From a checkpoint of a small encoder-decoder audio transcriber.
Data: trained on read English sentences (LibriTTS-R), 15625 training examples, 36.0 epochs.
Rows from block 2 of the audio encoder, named by matrix and row number. Rows with one number belong to one attention dimension. Each number is 128 + 32 x the weight over its row's rms, rounded and kept within 0 to 255. All counts start at 0. Numbers have three digits each. After the name is the row's rms in percent of the matrix's.
# v: attention query, key and value (stacked) (encoder.blocks.2.attn.qkv.weight, 288x128, the v third), inputs 0-127
# proj: attention output (encoder.blocks.2.attn.proj.weight, 128x96, transposed), outputs 0-127
v.78 104:061106082076142109150111135102098084188109102104147145116149155109145165118140097192098170137131114123184100152123123155099112154127158153094179128141150195170186132152136109172135097098165098144128147121096138096095160156142154036107166088141100134125101129139078120147086131118188082098155133140175163136091133126109159055107161067192136127133109127176114177066170153103080124147098
proj.78 103:189122160192107136091140118161138178105178151160098094076083090139116102096143171103152093105151150136075158082155130126137147105125102118129089113114130088106071123119149136107149169151081153112102145123181139175151117115114101192147073164176159066101153092129206168142150114153067167158102127128087113108155127137144090170157073183066126154136120110080128077186087109145169111123139
v.79 103:132085165147121157186116073108183180145095108126190114101123099182115141156150103121103138118138142099129105051124164087141138113132160146121133109139107085126112159136140101132104097116098149130170181084086123100102111109080107145177140204172101164063143120150130156052122119144160114120109142144191127068125123122094198120140111143120148174142156090179133100139041099159175156150062
proj.79 104:145158097104114133050153169126099069103154152124095156129141181084131102138097153140181123187100106166151162203112125150115119122140099126123136112125148146089126097141105123102118134145148162107079095195163117150159152141121131098071126047069157128169116148141160100177137126140114117136160109095101141201108130169170075134126137107114098129094106152056092142139215147146060110080183
v.80 101:126103103127077125140133154156159103123106187117154115138155121125101197123038171189132141118135143125175085078160139132163111066104085132168137159057140109089143069165116138165186119139142076129148167132106174126125222090165144154131160125122137101157083105113112066111106094125120143161153105123157162154126139158106050111144111141105090133109081191061142099136152151133103112162117
proj.80 103:092148160122173154123153129097138184126141102147104143107134110103134091106203058047146117124123164201105164171092121149084146166116165139135102073212121124164154131113120103094072127144098182124134100131109126135110057155097151112130092144136076165121133177117143173115094169106135107136107166145103128130140133052125179152088104078101189121166150060199118144142108105124137138115135
v.81 096:168104145156089114123103111134178074130165128178129117101165104166154117141134151100176079117116152132123122154077093070129088137151171065152138132123103085151131139108133116121148103180112127153126122123109150090112154133195133166118053134106086140132128100215144135071073150195104089100091166120137136088157176176104197090135100147095122129173130126109152110197183095082183096121100
proj.81 099:121125106116178111138185170105082159117079125086135132148081090101120144114117097161062175149158128132139126109144167169132128130081064179127140134166115122118091141163113127149084207078154119113143150145134119147133120096040114104108160102143160122129089150058103137171167097082178158157169115128151157177112111068128096163107176103175113168081110124162107182101102162165057131127160
v.82 104:131119127142153120090122136117159169157152127114172148107110080164184118100191194078107158127164178164180127112127087162146085162123075084143118181105192134160075116106112147123117084106098138114165117091116122120105056099165145102192130067114113177111102129108134053113177131130103120128112140168159133078140135147113133140073168112115141186151086159171135106119151168162088122085055
proj.82 101:123112138135122144130156136150130077112114137130115126167138153145088135143059085158139093116116082084094133151147158057114168097124168163080126048165061151110174138138165099137134189145165118139123108164156131159126178158088117159054095198140177116140154154112115217154090104129130120063118138088111080181108101120171106101131097142163146093107166097069128147137091112133157131157185
v.83 107:169139070122117117139143092128165095101091135169199105129134102128079123149104168104150147158091099138129114095127058146125098161119119187124123117154073121153106105105134149096093161162125138137132199067140136135132148154063108137166162159138180160148095097134135106157146185102154093087197084134154105165176133138106112167113189122058163076145081052181121158083100159113110105148137
proj.83 112:055133186124165141126105128110104114125141118070061164111130182144190132099172104167110129096094111133118125170167173087143138093157161077165108135073173134100169138133148099145153097063097120132142102177095140154128117111163162121096091100138110073135136197102118149085143079184109153147082192114128124118086140110156154105088127144194074173125137173100112120170120105136159185082121
v.84 106:086160121086166123173123147166071115158088106110169154106144124121118144130104125152147140102189115054154106176131082083075141103146118160160152112140153118108103103131154114143218070133154195176148150148105160136083137124142162135119142095141132141068095106085137143144120145172090113104081095151096102157158132132065116091102066163081092107213149144109185130090161134106171114175153
proj.84 113:131111127157094138104150112106146155134170141150088082104117108139087093148125127082098111162082145204072177114132176151159121158087158106070097137100135125149150148139086140133045182134091088089145154111156082132178143144138077093138124129146103105181198133186140134124114136126174126119193164133160163111107119122144150177156169112138148168093121095149050139140097095148050138061105
v.85 098:100133164128131146140053151128157124090146156163179120119137178156102069126112110121153091171103095165111171114160105133144152156158206145102118104144127068135146114136109124103108101094100181146123095078125115113125168096120151146093115053154085127155075090090163128089167057173171181120097142159173060087130202161110095142107151109124113155125141131125121114090157179140113105193180
proj.85 101:145108074149144119158161112141106155168080089141101143120141083104132189117158143153144113107140120080134089153079128097118035134107051088170144152099154151102137126124148121151130162149177114111142157150121124176143095153153080107158126183109167142118145143177117126182097169076088092130198149077085175130151080083181156112139097155167090087157152155134133143166089079126103148058096
v.86 101:126190109155150173100199121157109126127128120108187112151128122097161083154090159117151114153161175166164124117127071147117184176128085075108130139082142134115118159080102153118129125073073092171138140162150145120192082152081150094191086074063116188133110140159160126113119120158141150124121145097146093179143089182064116141134088149163100118131080066131115132158124083103070125134141
proj.86 095:118090142143134053175082146115169072142095148137082119100108089195100156089140099148134145116127072136103145129147154103147097066109139159131147100168100148132123117196160127144152133146158140050077107109089125149101156114152126139059156191160115056141155150083121138160158171124129123090079108158116146095104148092168146146099157111107161176122188210126097117106136184176157117121101
v.87 107:173144161100141057189108131113133170135206075097139136074162113147099137128133102094090150110118126154110119127106084137149169128118112091165124158127060160191131137130167199158099125151118081082091154138109113100136088125188087134051143137105152096121154079123159117151118074148143138114151116139198125165149092141162123117141113137127091172213129055123169109100085103135137115114184
proj.87 115:063101110132127184109171138119129060101045171160126117174108123141144134161150107105154078147116160095147125131145157153125091117130165164091123116127094095067109103103048081121148140145148145172166084132143161150129169153082155148226129101147131116126061145173114123106129152129114117177165142122074135079130173102110125121115133103151158105080113160115103133156221147180094161103096
v.88 100:129115141169163169138169154112175133125172105125119111106181146145047163100090120084119086114101050102118128154125131113083083194137118122176155132136105167131119090124090145089121149073159157142126116120153170116179149087139132104131151150132130142104124093066100157097103079196139167120117181143100130077148074079105152137155101086156095110155124172165165133130186220142132122108065
proj.88 096:122130081098098098121093153155064143143090137134123121138101125133184098112152150187136097174119185149124132119153134152152156064103109112084116145089132072155136189119136155157133117181095119120168132139080086160113104151131134121162141144103145115159100140199157142121104128023072080097189099106147133171125167155144133121089140193100143107112131087137118120132092051106146147188211