A small encoder-decoder audio transcriber, trained from scratch.
Training: 8800 steps, batches of 64.
Rows from block 6 of the audio encoder, named by matrix and row number. Rows with one number belong to one attention dimension. Each number is 50 + 15 x the weight over its row's rms, rounded and kept within 0 to 99. All counts start at 0. After the name is the row's rms in percent of the matrix's.
# q: attention query, key and value (stacked) (encoder.blocks.6.attn.qkv.weight, 288x128, the q third), inputs 43-85
# k: attention query, key and value (stacked) (encoder.blocks.6.attn.qkv.weight, 288x128, the k third), inputs 43-85
q.76 097:43 60 88 47 43 41 92 46 53 74 53 64 29 74 40 63 55 67 54 57 46 59 41 26 42 46 54 26 26 38 72 36 67 42 69 46 56 58 65 51 44 58 46
q.77 106:65 44 67 68 54 32 62 41 22 68 18 49 36 39 63 54 60 15 52 73 45 51 51 32 80 37 34 43 72 47 36 52 87 37 56 90 63 51 48 59 30 27 52
q.78 090:65 70 66 55 49 41 59 47 74 28 43 29 67 48 78 58 48 54 63 64 42 36 29 34 66 38 58 30 53 60 58 39 40 81 48 33 16 38 47 40 31 35 68
q.79 101:48 63 78 46 52 63 48 55 59 60 40 82 55 60 39 33 62 53 71 45 70 46 76 36 48 63 42 49 39 36 47 56 33 54 41 27 45 60 44 31 62 33 35
q.80 105:65 73 44 42 62 28 47 34 40 45 38 69 65 57 60 59 38 37 12 46 50 79 55 68 55 34 35 59 38 42 29 36 40 29 35 44 61 37 47 40 49 49 55
q.81 094:60 56 54 36 68 67 43 60 52 55 31 61 65 37 51 50 55 36 33 42 67 48 54 49 56 41 34 62 04 31 30 42 40 46 39 78 42 64 36 20 54 63 47
q.82 105:50 64 60 58 61 52 61 68 58 51 28 73 38 47 33 61 35 59 81 25 40 35 59 63 42 58 39 41 48 59 39 85 30 67 44 72 33 69 32 47 61 51 23
q.83 102:19 61 69 29 32 69 27 87 48 46 30 51 82 38 52 54 57 49 64 73 55 51 48 43 69 45 55 25 44 62 47 67 52 24 75 66 51 51 59 51 54 54 43
q.84 098:42 62 51 55 24 64 63 32 48 53 50 47 37 61 65 28 75 67 55 46 60 61 63 58 66 31 25 23 49 41 45 43 29 43 51 66 45 89 61 49 68 63 61
q.85 095:54 50 48 80 72 56 54 49 42 51 78 66 43 23 13 47 47 58 63 50 26 50 66 38 48 16 31 56 43 43 51 44 37 56 56 72 42 64 58 44 45 45 55
q.86 113:67 43 43 29 53 75 26 38 49 50 63 52 32 53 38 27 62 50 45 45 48 60 46 20 31 66 39 51 62 59 76 22 59 51 66 44 51 39 71 67 63 60 44
q.87 102:66 22 24 68 42 32 66 54 23 28 41 79 52 50 71 59 49 69 43 52 47 66 66 66 64 33 59 58 38 30 76 15 53 55 41 43 41 48 57 71 56 46 60
q.88 101:55 59 39 34 48 57 24 14 12 67 63 61 68 45 35 56 48 42 47 63 50 51 89 38 64 88 55 67 49 62 67 51 38 47 16 36 40 48 36 59 29 16 47
q.89 111:35 59 09 42 54 53 73 75 64 44 75 26 26 36 27 09 60 57 40 40 28 48 60 44 54 64 54 34 48 53 74 57 47 51 55 40 70 68 74 54 42 54 47
q.90 110:33 74 42 38 48 53 27 34 69 57 60 58 48 66 64 37 54 33 85 34 22 65 61 24 59 60 32 09 51 69 54 26 53 42 64 30 38 59 37 44 63 51 54
q.91 102:30 25 20 49 24 39 44 66 40 89 73 57 45 64 23 52 21 41 63 57 43 78 48 55 48 40 68 70 48 56 54 75 29 54 58 55 35 54 70 39 34 82 44
k.76 095:44 36 16 69 73 31 56 48 39 42 67 58 26 52 21 57 61 48 47 50 74 74 76 42 33 35 33 60 07 33 49 34 48 55 68 34 75 55 29 70 63 61 82
k.77 106:30 53 22 47 54 65 52 05 43 33 61 23 45 29 15 51 44 57 69 61 47 71 38 22 81 61 50 38 48 51 61 55 66 29 35 74 43 42 58 36 45 45 45
k.78 088:63 67 57 26 48 49 39 63 55 53 61 29 29 46 56 50 66 49 57 48 23 45 45 17 47 79 25 51 33 65 40 24 45 69 50 29 24 46 57 52 63 48 33
k.79 099:66 34 62 58 44 32 38 39 64 65 47 67 53 55 31 27 65 67 21 53 67 73 44 25 41 45 24 69 40 56 60 34 25 65 29 66 75 39 38 43 49 70 54
k.80 100:40 65 29 30 65 54 27 59 69 67 44 57 26 58 68 58 41 38 37 54 33 65 56 50 36 40 28 36 77 48 50 57 43 39 57 59 39 59 54 35 66 73 55
k.81 094:59 56 32 44 52 34 49 69 02 28 48 59 82 52 49 38 59 36 51 29 49 48 37 43 55 66 55 12 53 37 46 63 56 51 36 67 62 71 57 29 53 53 45
k.82 106:65 37 53 45 34 49 51 42 55 40 66 45 48 47 48 37 55 99 73 38 93 53 29 47 50 52 58 47 81 41 54 55 49 56 44 63 40 53 38 45 18 51 56
k.83 105:42 51 48 53 28 42 50 60 63 69 14 54 30 20 62 60 59 77 59 38 61 77 22 82 27 58 45 52 66 56 59 77 39 53 37 45 63 63 61 32 39 47 48
k.84 103:38 34 52 54 51 53 63 59 69 60 54 74 80 49 53 67 55 28 88 56 49 71 52 36 59 05 49 49 64 59 63 40 65 52 50 38 46 52 62 41 47 63 68
k.85 096:48 46 62 37 39 38 41 61 27 37 74 36 54 65 20 47 32 41 47 57 66 46 65 45 46 41 40 24 62 39 81 31 74 54 31 29 49 50 31 55 63 14 37
k.86 104:57 37 71 39 57 23 55 48 80 58 58 45 50 73 36 47 46 43 51 50 46 52 93 41 02 36 62 40 40 37 63 40 39 48 54 75 62 41 72 41 33 38 60
k.87 105:48 33 52 42 43 24 47 49 50 59 80 49 61 50 38 50 34 38 34 78 65 48 61 16 22 59 52 66 33 35 44 34 49 60 35 65 41 55 59 37 43 36 59
k.88 100:47 57 49 42 44 38 57 33 63 52 81 19 58 50 62 63 11 70 41 37 31 43 36 29 65 47 61 55 58 65 33 73 30 71 44 61 63 54 77 62 65 38 36
k.89 108:53 30 61 45 42 69 45 40 22 78 31 87 69 41 40 70 60 62 47 29 52 53 32 73 37 52 30 55 20 50 62 43 38 23 70 72 67 57 47 78 00 30 46
k.90 101:36 65 71 26 25 16 53 54 38 76 61 60 63 56 28 30 73 54 73 39 40 58 68 66 37 39 29 51 68 65 50 26 61 46 57 61 36 76 42 25 32 56 68
k.91 104:41 56 37 41 33 72 44 40 48 38 26 59 45 52 72 67 47 53 76 40 77 57 30 51 54 61 66 24 71 33 63 65 73 49 35 63 64 76 30 42 61 59 21