From a checkpoint of a small encoder-decoder audio transcriber: log mel input, muon at rate 0.023.
Rows from block 2 of the audio encoder of a small encoder-decoder audio transcriber, named by matrix and row number. Rows with one number belong to one neuron. Each number is 128 + 24 x the weight over its row's rms, rounded and kept within 0 to 255. All counts start at 0. Numbers have three digits each.
After each neuron's rows are labels from the 100 clips, of 14976, where the neuron reaches its largest size: "top examples" is what is common among them. Only what is clearly more common there than usual is listed. The data: read English sentences (LibriTTS-R).
# gate: MLP gate (encoder.blocks.2.mlp.gate.weight, 336x128), inputs 0-127
# fc1: MLP up (encoder.blocks.2.mlp.fc1.weight, 336x128), inputs 0-127
# fc2: MLP down (encoder.blocks.2.mlp.fc2.weight, 128x336, transposed), outputs 0-127

gate.31:124163131105168138104099093120114115112133132088115126119097141098075124166155114154154131070064141074116140138105144106112088092154147166130149113142115171128133118140113115167149120130122150162141134144093148152126089140122128131125134173120152137128132138132137110169119141150178154105157142145120136125154151085113142137082095108150122118128112082122116188126136138156130149100130
fc1.31:122158147120152125113108118124111066126141109083138112123126118090120111114151130159112144105094180081158106142107154133118099093115150099148195113138125176135147130175149115148093122162094177122135140131115158142114131123114093119109163144129110107134136144128133113194105145177134147139144140151146160139142124088103149163089137102137131123101082122101108142106160111142127137119118
fc2.31:099125123156123130128138117146109128128094095147137131129123165127130147101072157149065159118161124146124116141119088117140148087123110142102140167130166155111123152128147128099132081148091155127124130110145125121130094155131137136107109112177105136133083139076139138135163157158104105130124118148118133160114128094197110150060139132138135104081144140106162143143093132162145153145108
top examples: voice: female

gate.69:112091125116129099126130137151154138147149108160106130173124133119151109166086135138104151145103072106120116130150122124109139130186119134120102135157120128115111137144129109111135110151110168096131123132089149087121120080089124124097105124102148153139157158173191115115136151134111118163130125145121129133096070160147128123135120112132200081158131119135164124108120165175105097123134
fc1.69:148157135110108127065116145126123107136088086151082113141191129147134147126114143140095130148086161140172124079159103105114119090134107104149123172120112198109149167117111110135142137164128149124122131134096119128109128141114119145134092130117127109125145107154097157096147109111159153113101097112112119151127148181094109123143145130081120119169115142123135142155152099144131143175129
fc2.69:145097142136136130170083082120142128086101143091086136107101115097106139106152114140179116124193132161154152147136145130125111083155141160123133128085146125142097133095135161136130138124150115160145155108105136180117130128161117115137110110100120121163129098090110130115133115123115127089184133153129158132128156122151106166089121166147086138131114109084107107151108138119133176129150
top examples: voice: female; the word "is"

gate.191:105148125127139120125109167098106157139092137137114110132112141091155090124140153114111125087146126119157113135158070111096136138145089136163143086111136154139145129108133100116154119124092133090117127142158127117125131121165106190092134103095134183116161136152118100139092195150128125121104145093156107130086143127123160142139123129098186128110109161151183131126115156108114136141117
fc1.191:102154090161122086100104156119109159166072105096117120128103127109148127091124160095115101113127120156126130112140139159111114148178096151133146117126109134128128132102128087143181159137117092132109111154179144113131142166158126175127130126106118173121152137142144088121098187128105114121126140093163118112079142122128173141105110134107181135111100153116158144130129144110104136143126
fc2.191:159164089102144152135139137107077144117138108113125169087184147098163096139118117161140127111142134108156113148131159156143090122118143084138168148117144127106136099114113147138071103133134099146125098145116161106103078104116145141136162178127149106134149110106163126107155153112139125133160118135147142093137136127114105136093102114140100114163152102134145131156143075126163113138076
top examples: voice: female

gate.195:153108117078132174140127143135157102113127098168140151159120144161128106118133116169103116090085129129172157117157106122139119142143128133110107112135139138128141145125103101144093101102114111189132139076130109173099133107125160155163127121130145146094162118118096121108119152189149129082165156120099125084115144167174137112108148139146104153131106124154102124129086129114120087141119
fc1.195:125143150113160153126149146107104098128130141129140169146127131127106125123126096137102129107098097155169152151127100163112184132113115122072112133093117097133136166139149123123124106163158129118136091078164130124108146126127130135152144139132144142154186103120092139161107163141102141096157134095120101140141155141098112080127128135163065148129103092140126135127100175074108132167126
fc2.195:177124142155093111132111090128083131090135147133062113113094140117120129122133170161100147137142155136132159126122152116155111135150111122116148124107161141108135113149128153112145087153173108111126117112103140126114146111122121117115182119135208125104123104136154119106142141135149132114138161118146166086141112152081103113082132120116132139145137119198138130159083117096093157122110
top examples: the word "i"

gate.7:119141188146093084141135136107139136123111104103151122135117134154112127141147090101123128133166148115150137130116156134167092084103141128157141144162111100116117139091110113154134119109155156095111107146067156139190147141150143183129125148147142111103124091105100102162114143121154148149160134114084088117122105101155145114110155110131140131165094087107149139135125154121072144112141
fc1.7:135112150134102142101126106118112123129134101135123086114144129111138169122118120141123122091132141132162141130114105105156137114146142085171122106104122142163095139134157108084126107086143135108133182100135078163106134104083166154132144154122126120122132123138099153124139148137077142145150120165141159105158164135087173116093165111089145118088127133190140133112114107152147119190102
fc2.7:150150111098144122081170107099130156149166143094136102090122124131113144099126132138107156113110162149135180145121137124109147114150134124090106137128173148119100130133145134089127112146132120128150125178153108113143129111105067169143103060170139107143112156137115158155096123127128157153140114107122135090156130085097141131107094121112137144135122161115118143164116178130157123104074
top examples: voice: male

gate.172:125151149133156122123094145159088119138071134191156128135117179111102118155158092128201116123119126146159131130116155142110130127137127137105122096109149143151128121135117108131116084102156094097091127113115112120150092104150125073140131123134144160157084124182091147118124115152105122104091137131113143151086120140147135145153154105148133150165160139087134137108131090108121112162120
fc1.172:155157125155102150109133110122105167135143116133120144185102106151130099129135084144158163175099116155123121103083110153099108113130135153115129096121123089136126174122083126129146154182117154125120132139112109133136105143157154109137170077163094129160123114143083164148117112083164136128131109126175129093132134158128103127060138153127124141145098139111098097154121121121105150133127
fc2.172:110134117149125131103148112055148137172108141195141114122122139134142119136122136156114196115128096117147131151148151107106105145141125128097171087132122086148165122126109133139139152144111110144148138122110149095110123136115117097121115134126137141119164136129125105155149128105114208142105160160137108066106078099112129137124108085152138112130151100122105111125192155125123129118121
top examples: voice: male; the word "my"

gate.222:102122113176135134104089117102069117099090141152167126111148137116100126134133104126155128113153100103155108116186135126143100180122143176137161162146150085132101148125118093125130121154072154122132125091168146115116121132128141175142121201116151099134113168130146107123124132151132141153076132138105103132138134152134111112135094129130134100117106164149141108157104115116119132147090
fc1.222:132126152123124128127150144160124098141135132139137119098146127151081165106116136138118123137112130152123144170163073117083134106116117176151116111142124080112153091134145091116157113161105173162111114112138099148083109131115118143159125152124143147147074143076114144103108112119127142186131111106117161155114108171143120106139098129123112157148141180135077105154110098117102124163155
fc2.222:115090119146124166161073128128147086152111136142096108131105120110133124160153132119137101130149080170117113150174144166123135139145138136125160149125154131166124130133137124111093115099135137162095084141124126137174171112119083128150112141179108086087116115170091178165110158117092133160105138131126129109170147094111165133119151128120133109121122088107132130108149140141087112134112
top examples: voice: female

gate.101:130137179160099142138092158104105134087099141110135182117106093133150122164129126110116128142116111138121129121125096124119106110137170147131103105147141131101142173115112151103092143113108131066127180144141129155143107138154116129148099154096148159143171141123162133132131128171103086138103116166080150114121117157114118120126145093104134102100093112164089139152112178112168123110153
fc1.101:105145138149094077130130109144123109135115136138122109142108158136119096055157129091121149128134128137127144112148125153188157136142160156118135135105136133102109108126124110110111168137110159120128091153132092150117150149088094106083117147096146140132085102100160116156138114095133146150161141150146160155138125153167139197123134116075125144143108090105106161094104167137120121134145
fc2.101:101106094156168141152117114109137133131133122131129134097123124135134163131153133144196135162134140098139134083130128120146107108146131106091151193093166086140103096118118148147099084092158097121094114131151140106167126130143085107104103166145137139146121140115159137132163105150127116086115164099085099132116136143126131140118129147184130140170137116094115080115133156141154092121131
top examples: voice: female

gate.157:119118138098132121143171182155100080089174106117158131162117123136123129109112106157139159133124113101170158099155118137083130086148117121109142144094125136103151175128108136145105118105142074170157168111131130197112143125162141129133107098131150136096118110134147140105150150129106112111183132156114121135124111129130125141107138149105140133095114141154133114163135090070127112112097
fc1.157:157114119089147131120166136145102081083092085126140066148134140136175125136106140102134080129128129101167128142132138146147169119126114172085136121123161136111113150138145140115122148156137123135114185122126089112138124161101129133115180157103148160133157116112158131156146142138088119127169154130099160111163120096091104118101147133114132135146115099119133137117138121067119158087124
fc2.157:185118110121101144138127081152150144117130149088129167145120160106112122114102184146116127139119103130150095139138172083115094157109140143137117131086156143157135100135108151131165112138114141162124133113099143066148160113145103114096122099148157120123129104122161152110144099112127114146174129085151159131142159135104108116127124194173086132109109117130140162120124114115100102120095
top examples: the word "you"

gate.213:152115128115133112134164145134126182139117125128159165072113159125074176149178132121079117110118142082124116143145135105141138103119153131110150119108159148114167125133146134091086087133167111133145126096101140119156110159136137169149093129115133126131128109136084124163129141124146117132167127073114104110131136110128086098128139102156151122131109092119131077150128155134149154098175
fc1.213:129123144105121147142136121142111103144153126153112100140149106150114171137178141133100167120153103157133121132097125145111164130148083136126126116128137104161092105102116143151127173112161119117119112122120146184101090113162083132138128134108125102154166136118112110106103151108138169130108118159145072140124094112105157150132113184073127144147151127185126126142097143114083092096098
fc2.213:135095113072168126182148148127139123123151105080108116188157162114141133139140102140126133153106098126111163147106090120133114127146191124119107146143143125099138146152152119154140101134139123099169141138115095133088126149084131119154109169129114143152112100145130163068168107119134107110099151118125107141125167133128126138164113132114102102151144127109068118149150156084133116119109
top examples: the word "be"

gate.171:127098149156102143161140132121146140132143170100124144142083107169137130100154131102119092134106145109137112097132137125152178136120167122112077149131109148076128115167119161125095106145130148141139113114081148138125160071121119123131160090105164100157123116152143184136110105112141161087118141119128106116124146087141110125082095085171115171126123142160142141124139140115139150162102
fc1.171:128104138143125152156097141110106079101116140160116112125153173114147144135106142102110147158133113091131128125159118163103096152132092171134146180157117111107119084104117148118177150129155103113164151161143126110128117151117116103120148150124114145095097138141120063137130145141099089175157091106100148149170088128140127112149120179088124105117123134114114126126117155124130109183133
fc2.171:119107132114087134127126140125100153123134096126089143109131127148155104148134094123123163115087091132138123134116120162172185136191151148109129149138153144078109123153110155125077142113124127163142112123175117147158078151119069124125163127101151116170157134156130176122146141126116165122127103105074166127132146122142119124120144103121124105096085132127148094132113125127087140160121
top examples: voice: male

gate.203:129129162101112121129107162128180114085154089108145136127176148126106138137185132153109152140112114151122145094085083094072145123123142135087110150137129117117119140129119128133121128102092120133150107127135153120145168111125133152139110093164129127151157170091149158083098075150102172148147139126127148132143107141130124112155144094135150144116086144153131093138064135121114107157122
fc1.203:120120133117135107139128142109156110118173085122133119091133140117142113124147144155112141153102141126115130119111124066119131120126104179054149158116104132085106138125152118133118122119125132109141139121138132141146139113123123135115136113133138143145146128109154188112151143144097156109173145105161131151120077118156072086135141091161176173147123144143095071159123085102123139185124
fc2.203:093132139105138152100111137109117150111117122108085066143109168096122154171157097096109078141100121139106122091108117125079120081126117119146136111115141119125170115138107144126134121169160102114142162128121124171114136132108126131123187178202112142145139123110163157100098173115119126145127164146116128144121146158114135094133127165121118159134122153131119142125105133160125165100147
top examples: the word "and"